Weights of a small masked image model.
Data: 38949 training examples, 149.9 epochs.
Rows from block 14 of the encoder of a small masked image model, named by matrix and row number. Rows with one number belong to one neuron. Each number is 128 + 32 x the weight over its row's rms, rounded and kept within 0 to 255. All counts start at 0.
After each neuron's rows are labels from the 100 images, of 14848, where the neuron reaches its highest value: "top examples" is what is common among them. Only what is clearly more common there than usual is listed. The data: photos of plants, animals and fungi (iNaturalist). In brackets: how many of the 100, against the usual share in percent.
# fc1: MLP up (encoder.blocks.14.mlp.fc1.weight, 640x320), inputs 0-53
# fc2: MLP down (encoder.blocks.14.mlp.fc2.weight, 320x640, transposed), outputs 0-53

fc1.177 [112 118  91 122 152  98 111 156  80 117 160 154 105 169  97 158 137  89 140 171 102 128  52 116 134 118 116 163 100 165  81 152 124 161 173 103 114 100  55 102 187 220 120 123 110 144 160 174 145 160 100 149 117 121]
fc2.177 [126 118 148 120 184 143 147 133  92  86 133 109 168 164 154  98 170 128 169 169 121 150 139  97 100 128 121 112 129 105 179 152 133 141  79 124 144 143 183 136 146 118 118 146 164 108  70 148 122 143  80 121 143 145]
top examples: phylum Arthropoda (60 vs 30.8)

fc1.181 [173 124  59  94 124 112 115 141 100 119 115 128 163 105 164  42 131 164 122 136 184 108 187 120 134  66 169 102  93 145 164 111 102 139  66 115 113 150 145  91  67 141 179 199 131 119 128 143 131 120  57  79 105 151]
fc2.181 [136 111 130 182 144 152 174 114 108 148 145 109 141  97 150 127 143 146 183 102  91  90  92  98 105 138  99 155  76 140 104 126 159 200  63 170 115 109 123 111 156  67 102 174 117 121 111 154 124 154  64  56 163 142]
top examples: kingdom Plantae (52 vs 7.3); phylum Tracheophyta (52 vs 7.3); class Magnoliopsida (30 vs 5.5)

fc1.504 [118 137 149 141 183 103 149 188 133 122 148 115 116 158 114 146 179 152 125 168 123 138 126 104 121 138 119 157 122 139 123 146  97 114 106 128  80 133 110 172 175 166  59 134 154 150 150  93 145 130  71 185  90 102]
fc2.504 [135 161 133 117  46 151 129  85 138 112 104  84 147 114 149 112  44 155 141 154 130 114 151 167 121 177 155 118 153 122 149 108  95 103 125 166 120 107 148 133  82 133 187 125 136 113 137 138 122  89  99 127 180 191]
top examples: class Aves (91 vs 55.1); order Passeriformes (69 vs 25)

fc1.318 [ 92 160 135 162 120 174 135 113 163 132 155 162 140 105 107 132 128 125 133 103 117 135  78 166  95 104 127 132 168  99 149  96 121  87 171 110  95 103  99 107  85 175 182  66 153 120 136 183 147 125 199 125 136 140]
fc2.318 [ 82 125 126 122 138 143 143 118 142 122 187 106 132 127 148  84  98 149  90  95 117 130 121 100  91 133 148 114  99 135 113 142  95 121 108 119 117 126  94 129 140 108 106 145 138  90 135  94 127 115  75 156 145 185]
top examples: order Charadriiformes (25 vs 7.6)

fc1.11 [174 123 144  88 177 106 144 133 166 143 120 142 107  79 144  39  90 115  33 164 126 127 139 151 149  65  91 131 140  90  86 123 146 132  95 117 115 144 131 138  98 174 154 141 142 100 127 145 142 110 143 107 149 115]
fc2.11 [103  97 101 104 102 150 112 129 143 121 119 103 167 141 115 136 153 107 194 105 129 157 123 110 106 140 122  88 123 170 137 140 106 152 168 111 115 128 159 128 151 124 111 136 145 140 110  99 112 137 132 113 179 130]
top examples: order Accipitriformes (30 vs 3.9); family: Accipitridae (25 vs 3.3)

fc1.560 [161 136 162 152 171 184 158 104 144 107 142 147 153  75  99  87  98  70 133 199  67 108  94 153 107 143  90 121 121 117 146  73 142 176 119  87 165 104  84  92 185  69 125 140  94 139 194 105 157  97 123 170 163 135]
fc2.560 [122 108 115  95  82 109  80 121 144 154 134 121  92  94 139 115  88  83 145 127 165 137 209 148 164 120 152 132  89 104 158  98 111  80 163 128 130 156 150 108  93 136 140 102 142 119  84  88 129 140 103 115 135  91]
top examples: class Mammalia (30 vs 3.4); order Carnivora (25 vs 1)

fc1.570 [109 184  71 113 111 134 107 145 161 143 161 140 189 153 126 188  87 112  83  91 146 154 130 141 100  77 153  85 150 149  90 125 146  89 146 134 127 164 130  73  48 154 213 115 132 136 147 144 153 125 168 108 109 148]
fc2.570 [140 121 127 128 115 147 163  94 129  93 152 119 120 109 152 114 126 144 129 126 134 105 131 147 102 137 121 114 171 121 138 124  92 109  80 150 152 112 108 151 132 112 119 107 143 108 129 128 156 113  96 139 167 162]
top examples: order Accipitriformes (32 vs 3.9)

fc1.334 [144 114  83  76  90 144 142 132 130 127 137 170 129  74 137  74  99 140 141 157 165  96 151 109 177  83 127 160 133 133 159 146 134  91 111 117 149  89 146  98  80 167 119 185 111  72 127 126 156  88 132 150 144 152]
fc2.334 [176 131 196 144 182 131 142 141 139 145 139  25  86 169 108 173 173 137 154 105  53 156 109 124 128 161  80 121 119 100 104 127 148 158 150 150 109 145 160 152 196  92  98 108 133 151 121 122 107 128  97 142 130  97]
top examples: kingdom Plantae (48 vs 7.3); phylum Tracheophyta (48 vs 7.3); class Magnoliopsida (25 vs 5.5)

fc1.136 [105 133 147 151 169 129 113 175 144  81 129 109 145 148  91 133 156 110 106 239 100 112  88 162 102 132 113 179 118 146 123 122 143 139 103 125 126  91  80 102 150 142  82 115 124 151 155 110 126 155 123 137  79  77]
fc2.136 [162 123 143 111 165 169 130  95 147 117 107 102 139 111 135  75 150 147 167 143 136 125 139 138 118 134 122 137 157 142 137 119  92 108  91 142 146 142 145 152 144 130 139 113 158 143  88 157 117 114 118 124 153 112]
top examples: class Insecta (71 vs 29.2); phylum Arthropoda (71 vs 30.8)

fc1.365 [104 126 168  94  71 191 146 136 137  96 112  86  95  83 121 187 147 135 130 132 145 148 120 104 191  86 125 147 191  55 129 111 146 108  88 103 138 143 127 165  78 130 200 139 145 146 110 131 129  89  72 139 125 139]
fc2.365 [169 178  72 128 123 139  45 132  73 106  99 107 161 124 140 149 144 108 122 160 129 100  88 124 110 230 140 170 147 171 124  78 131 126  85  90 125 151 133 101  98  87 104  71  75 147 129  87  82 128 174 123  84 133]
top examples: phylum Chordata (97 vs 60.9); class Aves (96 vs 55.1)

fc1.354 [134 115 175 158 157 190 141 152 143 141 128  94 142  79 122 127 123  59 135 221 117 110  98 138 116 112  47 114 103 164 108  80  90 161  88  81 154 102 108  96 183 110 135 115  96 193 200 119 136 114 100 184 166 159]
fc2.354 [114 109  92 112 132 129  82 141 100 159  95 117 103 151 130 124 128 107 133 143 133 130 145 133 138  95 141 134 135 126 113 137 133 130 139  99 139 133 140 121 103 126 128 139 151 125 103 103 122 126 137 159 120 126]
top examples: class Mammalia (26 vs 3.4)

fc1.88 [153  79 111 135 151 129 103 133 148 157  92 170 127 130 181  65 139 145 109 171 107 100 120  83 138 117  38 148 131 145 140 102 169 134 127 128 186 114 118  87 129 112 137 131  89 140 147 116 158 107 201 140 115 145]
fc2.88 [144 120 149 130 159 140 117  97 150 129 112 113  85  85 161 117 140 158  88 139 120 155 189 136 182 155 158  98 149 108 167 150  98 132 121  91 109 141 159 144 129 106 108 111 160 137  93 125 113 100 120 132 135  95]
top examples: class Insecta (59 vs 29.2)

fc1.130 [124 112 102 119 138 108 111 127 122 128 137 132 160  96 149  53 103 177 161 121 152  77 140 127 204 144 152 180 117 139 141 120 107 108  91 160 111 106 149 177  80 156 104 196  81  66 157  93 154  57 107  92 140 156]
fc2.130 [121 110 174 147 163 147  92  94 157 132 158  96  75 133  77 150 149 148 152 150  64 137 126 156  81 151 105 147 127 100  51  92 187 180 163 147 113 150 137 118 148 103 150  93 131 116 110 176  84  76 133  95 136  92]
top examples: phylum Tracheophyta (25 vs 7.3); kingdom Plantae (25 vs 7.3)

fc1.76 [ 93  85  89 108  89  87 108 119 148 128 168 101  69 110  98 136 132 112 155 133 110 156 111 138 112 109 156  96 124 100  71 148  96  90 160 167 113 172 122  88  82 124 132  78 124 107 124 126 106 172 172 146 116 178]
fc2.76 [ 62 131 147 128 103 146 157 118 170 152 145 132 110 103 162 112  88 148 121  79 112 115 174 130  49 113 111 116 137 144 138 119 103 113 115 142 170 125 161 158  96  58  75 121 123 134  69  54 114 133 104 174 186 176]
top examples: class: Aves (100 vs 55.1); order Accipitriformes (34 vs 3.9); family: Accipitridae (28 vs 3.3)

fc1.385 [169 131 163 155 162 109 168 211 137 107 113 125  93 151 127 158 149 139 125 135 186 137 134 133 143  71 142 117 142 124 147 141 123 130 113 180 128 170 141 169 121 184  88  96 144 177 158  97 124 147 170 166 122  92]
fc2.385 [122 154  93  74  87 114  83  36 111  85 131  97 163 113 149  97 118 193 153  81 144 117 139 135 104 145 122 127 134 102 137 108 119  93 132  87 149 102 114 148 135  99 165 145 119 123 102 106 146  85 126  93 170 122]
top examples: order Passeriformes (59 vs 25)

fc1.578 [151 109 130 103 135 104  84 108 108 141 184 112 163 130 136  79 158 170 136 140 160 129  97 134 169 131 152 171 126 119 155 133 149 143  97 151 121  87 152 141  94 130 144 121  77  96 140 135 145  85 134 124 138 128]
fc2.578 [148 122 161 131 162 157 159  98 150 145 104  78 108 149  96 139 146 160 106 167  68 136 154 144 103 169  77 107 127  87  86 100 150 156 118 154 104 196 164 125 126 108 162 100 121 117 121 146 139 100 156 138 127 101]
top examples: phylum Tracheophyta (36 vs 7.3); kingdom Plantae (36 vs 7.3)

fc1.229 [167  97 148 106 145 124  69 112 127 117 125 159  91  87 103 126 131  97  87 177  53 149 180 139 198  70 133 101 175 144 102  88 126 152 116 169 119 116 132 142  77 123 107 166  74 146 180 167 196 111 123 170 159 141]
fc2.229 [116  99 130 117 127 147 130 124 159 134 110  76 142 140 108 105  83 166 182  98 109 165 115 147 112 137 171 108 138 119  85 209 140 126 189 137 116 112 117 158 165 155 169  77 112 131 120 119  99 142 173 118 124 170]
top examples: phylum Chordata (96 vs 60.9); class Aves (95 vs 55.1); order Passeriformes (51 vs 25)

fc1.51 [138  97 132 110 138  85 108 138 175 163  87 108  50 150 149 112 149 109 119 121 104 144 151 106 139 114 126 114  81  46 103 155 197  95 143  95 155 189 106  94 111 172 133 106 131 102 132 114 126 173 145 110 113 105]
fc2.51 [115 128 138 131  96 172  93 165  54 128 164 166 177 122 185 103 144 110 116 130 121 144 174 123  73  99 121 128 146 208 119 141  82 162 126 157 108  95 183 141  35 127  89 141 140 156 105 142 154 155  97 119 181 140]
top examples: order Passeriformes (52 vs 25)

fc1.353 [175 131 126 156 125  95  57 184 174 112 141 126 127 152 189 116  72 110 127 159 103 110  94 166 148  74 172  97 114  84 143 159 132 131 161 158  98 114 100 112 105 120 162 123 111 123 138  68 213 121 121 127  76 170]
fc2.353 [135 101 144 162 102 158 161 149 153 139 166 111 164 122 135 151 134 117 106  98  90 174 170  89 117 160 150 101 132 147 118 191  83 163 176 112  90  82 154 148 161 118  46 130 135 112  90 148 138 124 213 158 139 148]
top examples: class Aves (85 vs 55.1); order Passeriformes (60 vs 25)

fc1.369 [145 171 168 180 131 133 119 160 130 129 125 107 100  94 131 142 129  69  53 206 135 147 113 145 125 115 145 140 132  88 112 128 166 126 142 140 162 143  98  92 140 135 100  52 129 101 179 144 152 106 118 133  52 118]
fc2.369 [105 150 101 157 127 122 109 102 133 135 137 125 130 129 141 107 122 174 154 165 125 129 145 143  84 109 125 124 132 163 116 132 111 132 130 141 117 138 114 137 170 114 138 116 137 131 122 149 109 181 158 138 128 149]
top examples: class Insecta (80 vs 29.2); phylum Arthropoda (80 vs 30.8); order Lepidoptera (44 vs 13.7)

fc1.224 [119 114 137 134  90  98 116  92 117 139 120 123 130 101 146 134 116 104 142 135 120 172 147 155 138 134 151 100 201 120 108 116 114  64 123 171 120  69 106  98 115 123 150 104  90 104 143 151 130 120 203 146 126 133]
fc2.224 [131 162 154 148 151 169 154 153 141 153 150 112 141 115 135 106 104 145 150 102 121  87 127 146 130 107 139  87 136 122 140 119  98 133  93 162 150 125 117 157 125 125 115 133 134 119 128  70 160 109 137 164 119 183]
top examples: class: Aves (100 vs 55.1); order Accipitriformes (42 vs 3.9); family: Accipitridae (30 vs 3.3)

fc1.463 [100 156 101 149 182 154 140 159 152 100 114 145 161 130 112 146 195 149  73 165 106  79  96 128 149  51 102 155 127 121 132  89 111 129 114  77 186 125 129 103 100 166  90 145 121 148 129 145 147 125  97  71 108  95]
fc2.463 [156 131 156  98 116 119 122  69 131 141 127  97 138 136 149  92 121 139 155  87 148 112 177 148  78 158 147 138 150 156 142 139  75 132 112 144 157 101 166 153 100  68  98 116 112 126 112 126 156 112 110 150 169 137]
top examples: phylum Arthropoda (75 vs 30.8); class Insecta (73 vs 29.2)

fc1.462 [156 127 127 110 134 120 113 115  66 104 136 132 119 199 147  25 151 152 116 100 144 116 170 134  69 156 144  93 108 129 137 141 166 116 122  80  81 164 156 118 147 160 134 134  90  84 127 130 142 101 129  86  85 102]
fc2.462 [105 136  99 115 183 187 126 125 141  85 140 118 151  88 126 118 149 103 107 165  71  88  74 131 134 107  63 170 137 136  91 115  87 172 100  76 135  23  69 104 149  88 111 161 119 129  94 142 144 114  99 127 144 112]
top examples: class Aves (88 vs 55.1); order Passeriformes (52 vs 25)

fc1.140 [170 169  47 110  99 104 102 151 102 131 133 147 145 101 148 133 121 110 148 160  94 125 126  92 190 105 146 103 124  94 117  76 100 110 115  92  96  84 114  95  46 125 112 123 109 145 129 100 218 135  99 164 172 175]
fc2.140 [101  80 147 135 140 173 183 125 137 143 113  81 117 135 130 132 104 181  96  65  49 127 111 124  49 151 136 126 115 150  71 162 147 130 148 166  97 171 157 153 158 120 120 115 102 149 102 129 108 125 163 107 125 150]
top examples: class: Aves (97 vs 55.1); order Accipitriformes (31 vs 3.9); family: Accipitridae (27 vs 3.3)

fc1.495 [154 182 129 149 130 122  86 184 113 116 157 181 156 202 104  63 124 102 134 161 121 145 148 125 113 113 125 126 119  73  83 121 160 113 184  98 132 118 135 100 100 182  99 124 115 120 128 143 172 123 133  92 143 111]
fc2.495 [129 159 108 117  94 114  71 123  89 168 104 117 143 103 122 124 170 150 130 133 114 121  95 114 138 171 142 103 139 112 108 166 168 157 102 141 125 146 121 118 132 179 175 146  98  89 123 152  92  82 149 166 102 121]
top examples: phylum Arthropoda (62 vs 30.8)

fc1.198 [123 166 111  77  79 136 103 147 100 151 193 114 175  92  98 169  97 126 122 121 124 130  85 151 116 132 163  95 135 139 142 130 110 124  94 130 111  77 129 125  94 125 109 137 119 102 188 148 138 113 144  68  99 143]
fc2.198 [149 129 153 153 150 141 146  77 106 171  93 157  93 169 134 118 187 116 166 131  83 120 111  65  84 205 101 114 149 111 164 127 166  99  55 124 126 151  89 123 143 105 127  86 120 114  90 127 164 126  92 146 129 168]
top examples: class Aves (94 vs 55.1); order Passeriformes (57 vs 25)

fc1.289 [113 131 148 143 125  86 147 100  95 156 117 116 151  90 149 213 127 149 109 136 167 167  92 130  71 172 145 108 205 106  92 140 133  82 143 142  94 108 114  93 109 141 184 111 105  91 138 121 134  94 140  78  58 148]
fc2.289 [114  75  94  66 105 137 102 145 128 106 121 146 121 110 200 103 111 134 118 143 109 129 170 118 112 101 110 110 110 118 165 157 143 149  90 135 105 148 130 182 119 109 123 172 122 100 101  88 153 133 120 137 142 148]
top examples: class Aves (93 vs 55.1); order Passeriformes (57 vs 25)

fc1.26 [130 153  98 135 116 148 142 159 177  82 132 128 162 191 109 113 131 104 146 226 104 121 109 168 121 122 107 142 128 101  90 125 148  93 107  96 102 138  58  64 133 196 168  69 120 144 172 113 150 126 140 106 113 119]
fc2.26 [160 143 154 122 176 145 146 113 131 101 124  99 140 108 109 115 169 167 142 111 127 120 158 138  93 119 149 146 142 158 140 162 102 121  83 107 129 105 172 184 110  82  72 166 143 149  94  98 113 155 112 134 176 112]
top examples: phylum Arthropoda (70 vs 30.8); class Insecta (68 vs 29.2); order Lepidoptera (32 vs 13.7)

fc1.602 [ 96 124  94 149 122 131 166 177 150 118 154 142 135 117 129 169 151 163  80 143 131 152 123 129 163  91 123 121 126 100 165 150 104 120 107 123 126 160 117 110  67 215 141 113 168 148 140 197 103 144  82 103  76 151]
fc2.602 [138 145 129  89  77  99 103  90 119 114 135  91 153 116 139 104 141 126 126  80 111  91 139 162 101  97 108 133 128 146 148  96 106  78 132 114 185 128 118 156 129  69 131 124 101 133 132  51 118 121 124 155 198 134]
top examples: kingdom Plantae (29 vs 7.3); phylum Tracheophyta (29 vs 7.3); class Magnoliopsida (26 vs 5.5)

fc1.117 [182 151 178 122 137  91 139 149 153 102 108  71  90 132 123 146 125 121 131 180 155 154 125 189 143 137 117 123 174  75 155 144 161  83  93 170 130 100 100 167 135 148 146  40 115 104 180  76 102 148 120 193 127  70]
fc2.117 [ 81 145 103 130  79 157 178 108 148  87 187 127 145 100 166 116 124 169 114 164 126 118 146 101  66 125 133 125 167 121 133 142 114 103 126 136  73 116  97 131 132 118 100 128 167  87 122 138 137 130  98 138 107 196]
top examples: order Lepidoptera (35 vs 13.7)

fc1.142 [145 145  74 135  89  96 105 147 107 116 123 154 178 116 138  68 134 112 134 137 160 135 147 115 169  91 160 172  80 160 148 141  95  71 100 113 135  86 179 113 114 138  87 211 117 111 178 166 184 106 170 147 187 155]
fc2.142 [195 132 161 148 183 181 141 120 160 123 141  61 116 149  96 164 154 174 146  97  82 168 115 134  92 157 103 136 162  98 130  76 104 137  70 160 130 149 136 148 136 109 111 124 111 134 106 158 133 124 145  77 156 117]
top examples: kingdom Plantae (42 vs 7.3); phylum Tracheophyta (42 vs 7.3); class Magnoliopsida (25 vs 5.5)

fc1.468 [130 110 154  90 110 157 162  85 139 117 161 145 105 104 169  83 103  84 147 164 142 108 171 118 132 153 134 113 123 138 149  83 106  85  93 129  92 103 161  97  99 112 103 138 121 104 175  84 147 144 114 139 110 164]
fc2.468 [118 118 100  82 171 168 128 127 128 137  97 152 116 125 119  89 129  97  92 160 101 106 103 133 117 191 161 115 120 153  84 106 140 115 153  81  79 109 107  71 144 122 108 149  85 132 131 134 150  99 112  70 123 103]
top examples: phylum Chordata (94 vs 60.9); class Aves (90 vs 55.1)

fc1.351 [121 111 164 130 221 127 101 129 125 148 116 138 135 164 145 188 188 148 119 124  90 152 105  87 127 134 128 147 131 106 110 109 136 159 126 115  76 148 110 112 157 124  85  92 150 126 135 107 117 117  91  91  65  76]
fc2.351 [161 153 107 136  41 112 160 160 134  92 137 117 144  81 161  93  73 118 107 181 164 119 168 149 117 115 146 113 144 101 145 121  76 120 130 108 170 138 126 115  86 153 155 124 136 147 160 177 151 125 122 174 205 172]
top examples: order Passeriformes (53 vs 25)

fc1.506 [112 145  77  87  42  94  86 144 138 139 134 120 160 108 162 156  97  86  81 170 129 148 116 170 191 116 148 119 124  87 113 100 127  62 161 126  96  82 133 129 127 143 174 146 121 111 155 167 115 113 174 133 133 135]
fc2.506 [150 113 174 147 185 170 125 137 150 122 121 122 134 131 115 104 154 156 184 134 119 121 111 131 100 147 102  98 186 151 112 168 142 167 103 175 170 129 104 131 113 115  78 127 140 147 120 114 138 140 121 142 117 141]
top examples: class: Aves (98 vs 55.1); order Accipitriformes (37 vs 3.9); family: Accipitridae (27 vs 3.3)

fc1.227 [162 139 124  82 125 143 139  99 151 102 102  88 112 101 131  92 112 133 107 204 111 113 159 112 195 123 128 148  96  87 154  78  76 158  95  67 166 160 113 159  97 147 151  86 122 154 126 115 161 104  86 149 118 158]
fc2.227 [135 117 138 136 148 105 132 149 120 155 119 131 118 139 155 172 119 115 143 110 137 131 125 135 106 162 141 127 121 142 118 132  91 134 168 122 128 144 101 149  89 166 143 111 153 165  99 188 125 194 127  82 165  44]
top examples: phylum Tracheophyta (38 vs 7.3); kingdom Plantae (38 vs 7.3)

fc1.161 [147 137 168 103 132 133 114 127 167 115 104  94 111 187 117 113 152 116 144 233 173 169 103 181 100 145 158 130 144  84 112 150 194  85  91 203 103  91  88 129 113 201 161  67 126  70 169 110 134 140 119 141 102  92]
fc2.161 [112 132 124  74 122 144 148 118 115  90 145 105 168 110 105 125 147 167 142  87 144  98 168 106 108 132 117 109 155 136 157 138  97 109 125 106 121 120 130 125 158  73  58 160 157 100 115 126 124  90 134 149 143 169]
top examples: class Insecta (60 vs 29.2); phylum Arthropoda (60 vs 30.8); order Lepidoptera (38 vs 13.7)

fc1.395 [148 165 115 157 149 118 124 152 168 101 106  97 135 106  96 145 148 119 104 179  93 155  64  99 182  79 128 153 151 121 112 106 131 160 139  53 162 108  97 122 183 147  72 164 126 129 163 132 113 142 104 139 109 114]
fc2.395 [136 143  98 114 124 134 109 119  94 133 119  84 107 111 152  81 101 102 130 140 136 136 177  94  80 141 176 102 163 107 137  95  97 151 137 144 164 129 156 119 135 107 125 157 139  68 140 143 153  98 123 123 122 151]
top examples: phylum Arthropoda (79 vs 30.8); class Insecta (75 vs 29.2); order Lepidoptera (32 vs 13.7)

fc1.489 [111 103 140 118 140 132 137 162 201 161 106 140  96 158 133 109 124  47 125 124 123 112  99 158 132 115 103 119  81 114  99  55 175 160 157  96 145 160  90  45 140 140 138 116 122 161 138 157 114 115 143 131 124 127]
fc2.489 [151 127 135 129 103 111 138 104  95 118 100 117 143 104 143 136 153 189 136  84 139 144 153 154  98 142 130 121 155 136 157 160  78 109  98 149 170 137 149 157 118 120 114 127 102 150 123 120 145 106 131 118 149  95]
top examples: class Aves (86 vs 55.1)

fc1.316 [136 135 102 124  85 103 115  96  92 131 134 107 135  65 149 123 106 188 103 159 145 180 135 130 183 131 191 133 113 121  99 121  91  93 164 158  86 126 124 139  63  77 143 133 178 131 130 108 113 135  38  67  84 204]
fc2.316 [147  92 130  93 159 153 147 130  75 110  96 182 175 135 103 126 152 114 158 113 114  90 134 167 114 164 105 185 121 164 123  96 141 146  71  72 129 157 124 162 158 143 150 161  98 160 127 123 149 141 118 138 156  82]
top examples: phylum Tracheophyta (26 vs 7.3); kingdom Plantae (26 vs 7.3)

fc1.306 [196 121 132 129 114 134  95 147 126 129 142 125 107 135 172 107 111 197 197 131 178 136 127 129 159 138 157 128 148 113  99 165 138  80 133 193  65 142 130 107  37 158 122 123 173  69 107 141 167 149 140  65  56 195]
fc2.306 [ 78 129 129  82 119 124 158 106 130 124 188 153 181  80 110 135 127 141 128  85 101  98 145  99 151 110 112 135 104 126 139 110 110 132 132  89 164 140 139 149 147  61 113 133 109 182  95  86 108  98 119 192 198 119]
top examples: order Anseriformes (26 vs 5.5); family: Anatidae (26 vs 5.5)

fc1.356 [124 109 175 137 116 144 148 115 139 125 108 146  98 105 103 157 128 215 125 108 124 193  94 127 133 159 125 130 135  89  88 183 160 120 195 140  41 104 104 175 216 158 117 174 168  66 115 145 102 119 109 135  95 125]
fc2.356 [ 52 134  94  69 128 131 128 119 141 141 103 164 142 129 148  74 106 109 147  69 161  52 132 135  76  78 117 123  64 185 164  99 119 178  73 102 190 164 129 118  92  84 106 192 135 171  90 170 142 161 116 165 164 146]
top examples: order Lepidoptera (31 vs 13.7)

fc1.321 [124 175 102  92 102  95 126 125 125 135 175 113 160 147 143 157 106  75  85 157 153 176 121 132 141 134 128 110  95 138 148 121 129  89 116 132 113 117 121  59 143 127 129  68 114  80 172 136 109 143 185 105 125 160]
fc2.321 [124  95 160 103 137 161 114 128 107 122 105 111 135 113 156  96 125 138 119  97  95 134 131 111 115 148 119  95 171 111 131 137 131 107 101 152 156 120 126 166 137 134 128 118 130 140 104 155 133 100 131 154 118 151]
top examples: class: Aves (92 vs 55.1); order Accipitriformes (39 vs 3.9); family: Accipitridae (30 vs 3.3)

fc1.201 [ 87 118 125 172  98 156  93 188 167 141 144 121 139  79 106  95 112 101  65 150 179 135 123 150  94  95 129 150 107 127 168  59 167  93 108 136 100 105 161  63 152 152  97 137  86  79 178 159 114 137 161  75  69 125]
fc2.201 [130 101 119  98 137 114 180 100  93 121 159 109  75 116 158 134  91 117 127 131 126 125  99 161 166  90 173 102 106 120 125 146  92 171 110 136 202  84  93 185 121  99 142 145 108 153 114 120 164 141 106 111 114 143]
top examples: order Passeriformes (51 vs 25)

fc1.520 [ 97 117 122 105 141 139 153 122 125  86 126 145 134 128  62 175 145 144  71 102 101 164 111 126 172 113 105 134 111 124 124 176 164 132 201  73  63 107 117 119 206 196  98 164 144 112 129 170 118 127 135 111  83  98]
fc2.520 [103 136  86 154 127 147 137 122 103 146 132 140 139 119 185  62 150 116 147 121 135  63 144 107 106  75  97 152  87 158 118  97 112 158  81 138 209 134 162 125  91  77 110 152 154 127  87 175 167 134  78 130 156 157]
top examples: class Insecta (59 vs 29.2); order Lepidoptera (31 vs 13.7)

fc1.40 [128 150 106 155 146 138 119 167 145  68 121 152 118 142  85  86 158 127  97 157  65 103 179 145 144  79 159 156  87 146 144 136 146 155 140  61 129 110  58  63 140 153 105  97 153 119 134 150 148 158 129 109  93 127]
fc2.40 [105  82 144 109 158 109 126 118  94 136 155  97 112 109 117 153 123 100 154 134 130 136  87  98 135 151 139 156 139 164 106 164 118 132 150 147 109 145 121 169 126 121 139 125 133 142 122 132 101 136 124 129 137 139]
top examples: phylum Arthropoda (87 vs 30.8); class Insecta (85 vs 29.2); family: Syrphidae (32 vs 2.1)

fc1.3 [179 132 136 153 164 168 143 138 138 159 113 115 147  65 134  85 124  79  95 194 115  81 102 112 141 126 111 114 146 153 112  54 102 168  98 100 174  65 120 101 129  67 150 168 102 175 184 108 167 121 166 157 151 131]
fc2.3 [131 121  97 107  80 109 122 162 117 116 105 103  86 139 141 100  83 105 107 103 181 167 189 144 152 121 188  79 109 152 145 129 119  78 181 140 105 185 182 118  90 153 119 138 144 131 124  93 105 126 133 157 147 100]
top examples: class Mammalia (26 vs 3.4)

fc1.188 [136 141 104 169 151 138 105 141 139 131 118 150 154 133 114 174 140 145 105 163  97 138 133 185 152 132 158 132 149 156 132  88 115 153 195 128 133 172  88  84 136 128 121  91 138 125 133 156 107 149  88 102  67 155]
fc2.188 [106 132 145 149 162 114 167 103 151 162 156 158 181 120 150  92 149  92 126 119 163  87 149  95 146  84  94 142  92 113 146 123 149 119 139 154 137 170 118 123 133 145 151 158 119 107 117 148  99 148 161 120 162  97]
top examples: order Lepidoptera (33 vs 13.7)

fc1.637 [120 108 190 192 183 150 154 142 129 100 131 133 121 166  95 167 215 107  93 141  95 141 120 114  75 131 104 105 108 130 130 164 108 181 112 178  98 120 156 112 217 164 112  99 157 143 138 139 109 158 126 107  92  74]
fc2.637 [177 186 100  88 117 119  81  99  93 110  98 153 178  80 103 132 132 124 172 170 126  96 125 165 176 145 109 161 140 137 158  68 101 138 104  83 185 117 105 140 108  76 171 129  76 181 109 118 163 105  96 158 135  92]
top examples: order Passeriformes (50 vs 25)

fc1.165 [187 144  98 106 111 103 101 161 125 159 150 101 113 125 128 130 126 156 115 145 160 139 155 111 100 132 157 115 119  93  58 173 114 107 146 187  93 131 109 107  72 164 112  89 134  88 140 179 146 155 121  67  71 181]
fc2.165 [122 113 136  83 122 145 139  98 153 148 136 116 166  85 131 132  94 134 169  76 102 125 151 111 103 148 141 124  68 160 109 103 154 147 149 107 153 154  85 189 125  75 123 131  94 160 110  48 126 109 143 166 193 169]
top examples: class: Aves (88 vs 55.1); order Anseriformes (38 vs 5.5); family: Anatidae (38 vs 5.5)

fc1.358 [187 166 114 117  80 113  50 107 165 160 145 128 123  95 111  97  80 100 146 126 153 127 141 132 122 121 162 143 142 133 106  78 116 130 120 117 156 109 116 142  79 125 197 116  82 142 172 126 170 149 191 184 139 130]
fc2.358 [125 122 175 133 123 146 158 114 175 133 144 152  77 104 104 131 106 133 118 144  82 112 131 157 155 157 160 146 154 125 134  94 108 140 105 101 154 108 139 153 101  94  86 101 118 180 148 125 141 111 151 210 162 172]
top examples: class Aves (88 vs 55.1)

fc1.606 [123 138 180 177 185 136 177 169 128  85 133 135 115 161  98 167 213 122  83 159 122 127 123 118 127 110 130 111 124 116 125 171 104 153  94 195  90 133 138 134 196 162  62 145 178 163 145 141 115 144  98 109  91 112]
fc2.606 [172 156  86  94 112 131  73  82 124 100 108 136 167  73 135 108  96 154 159 164 115 100 114 161 141 174 118 158 126 126 149  76 102  99 134  88 167 105 110 127 129  86 154 115  85 140 111  79 156 107 140 155 174 145]
top examples: order Passeriformes (50 vs 25)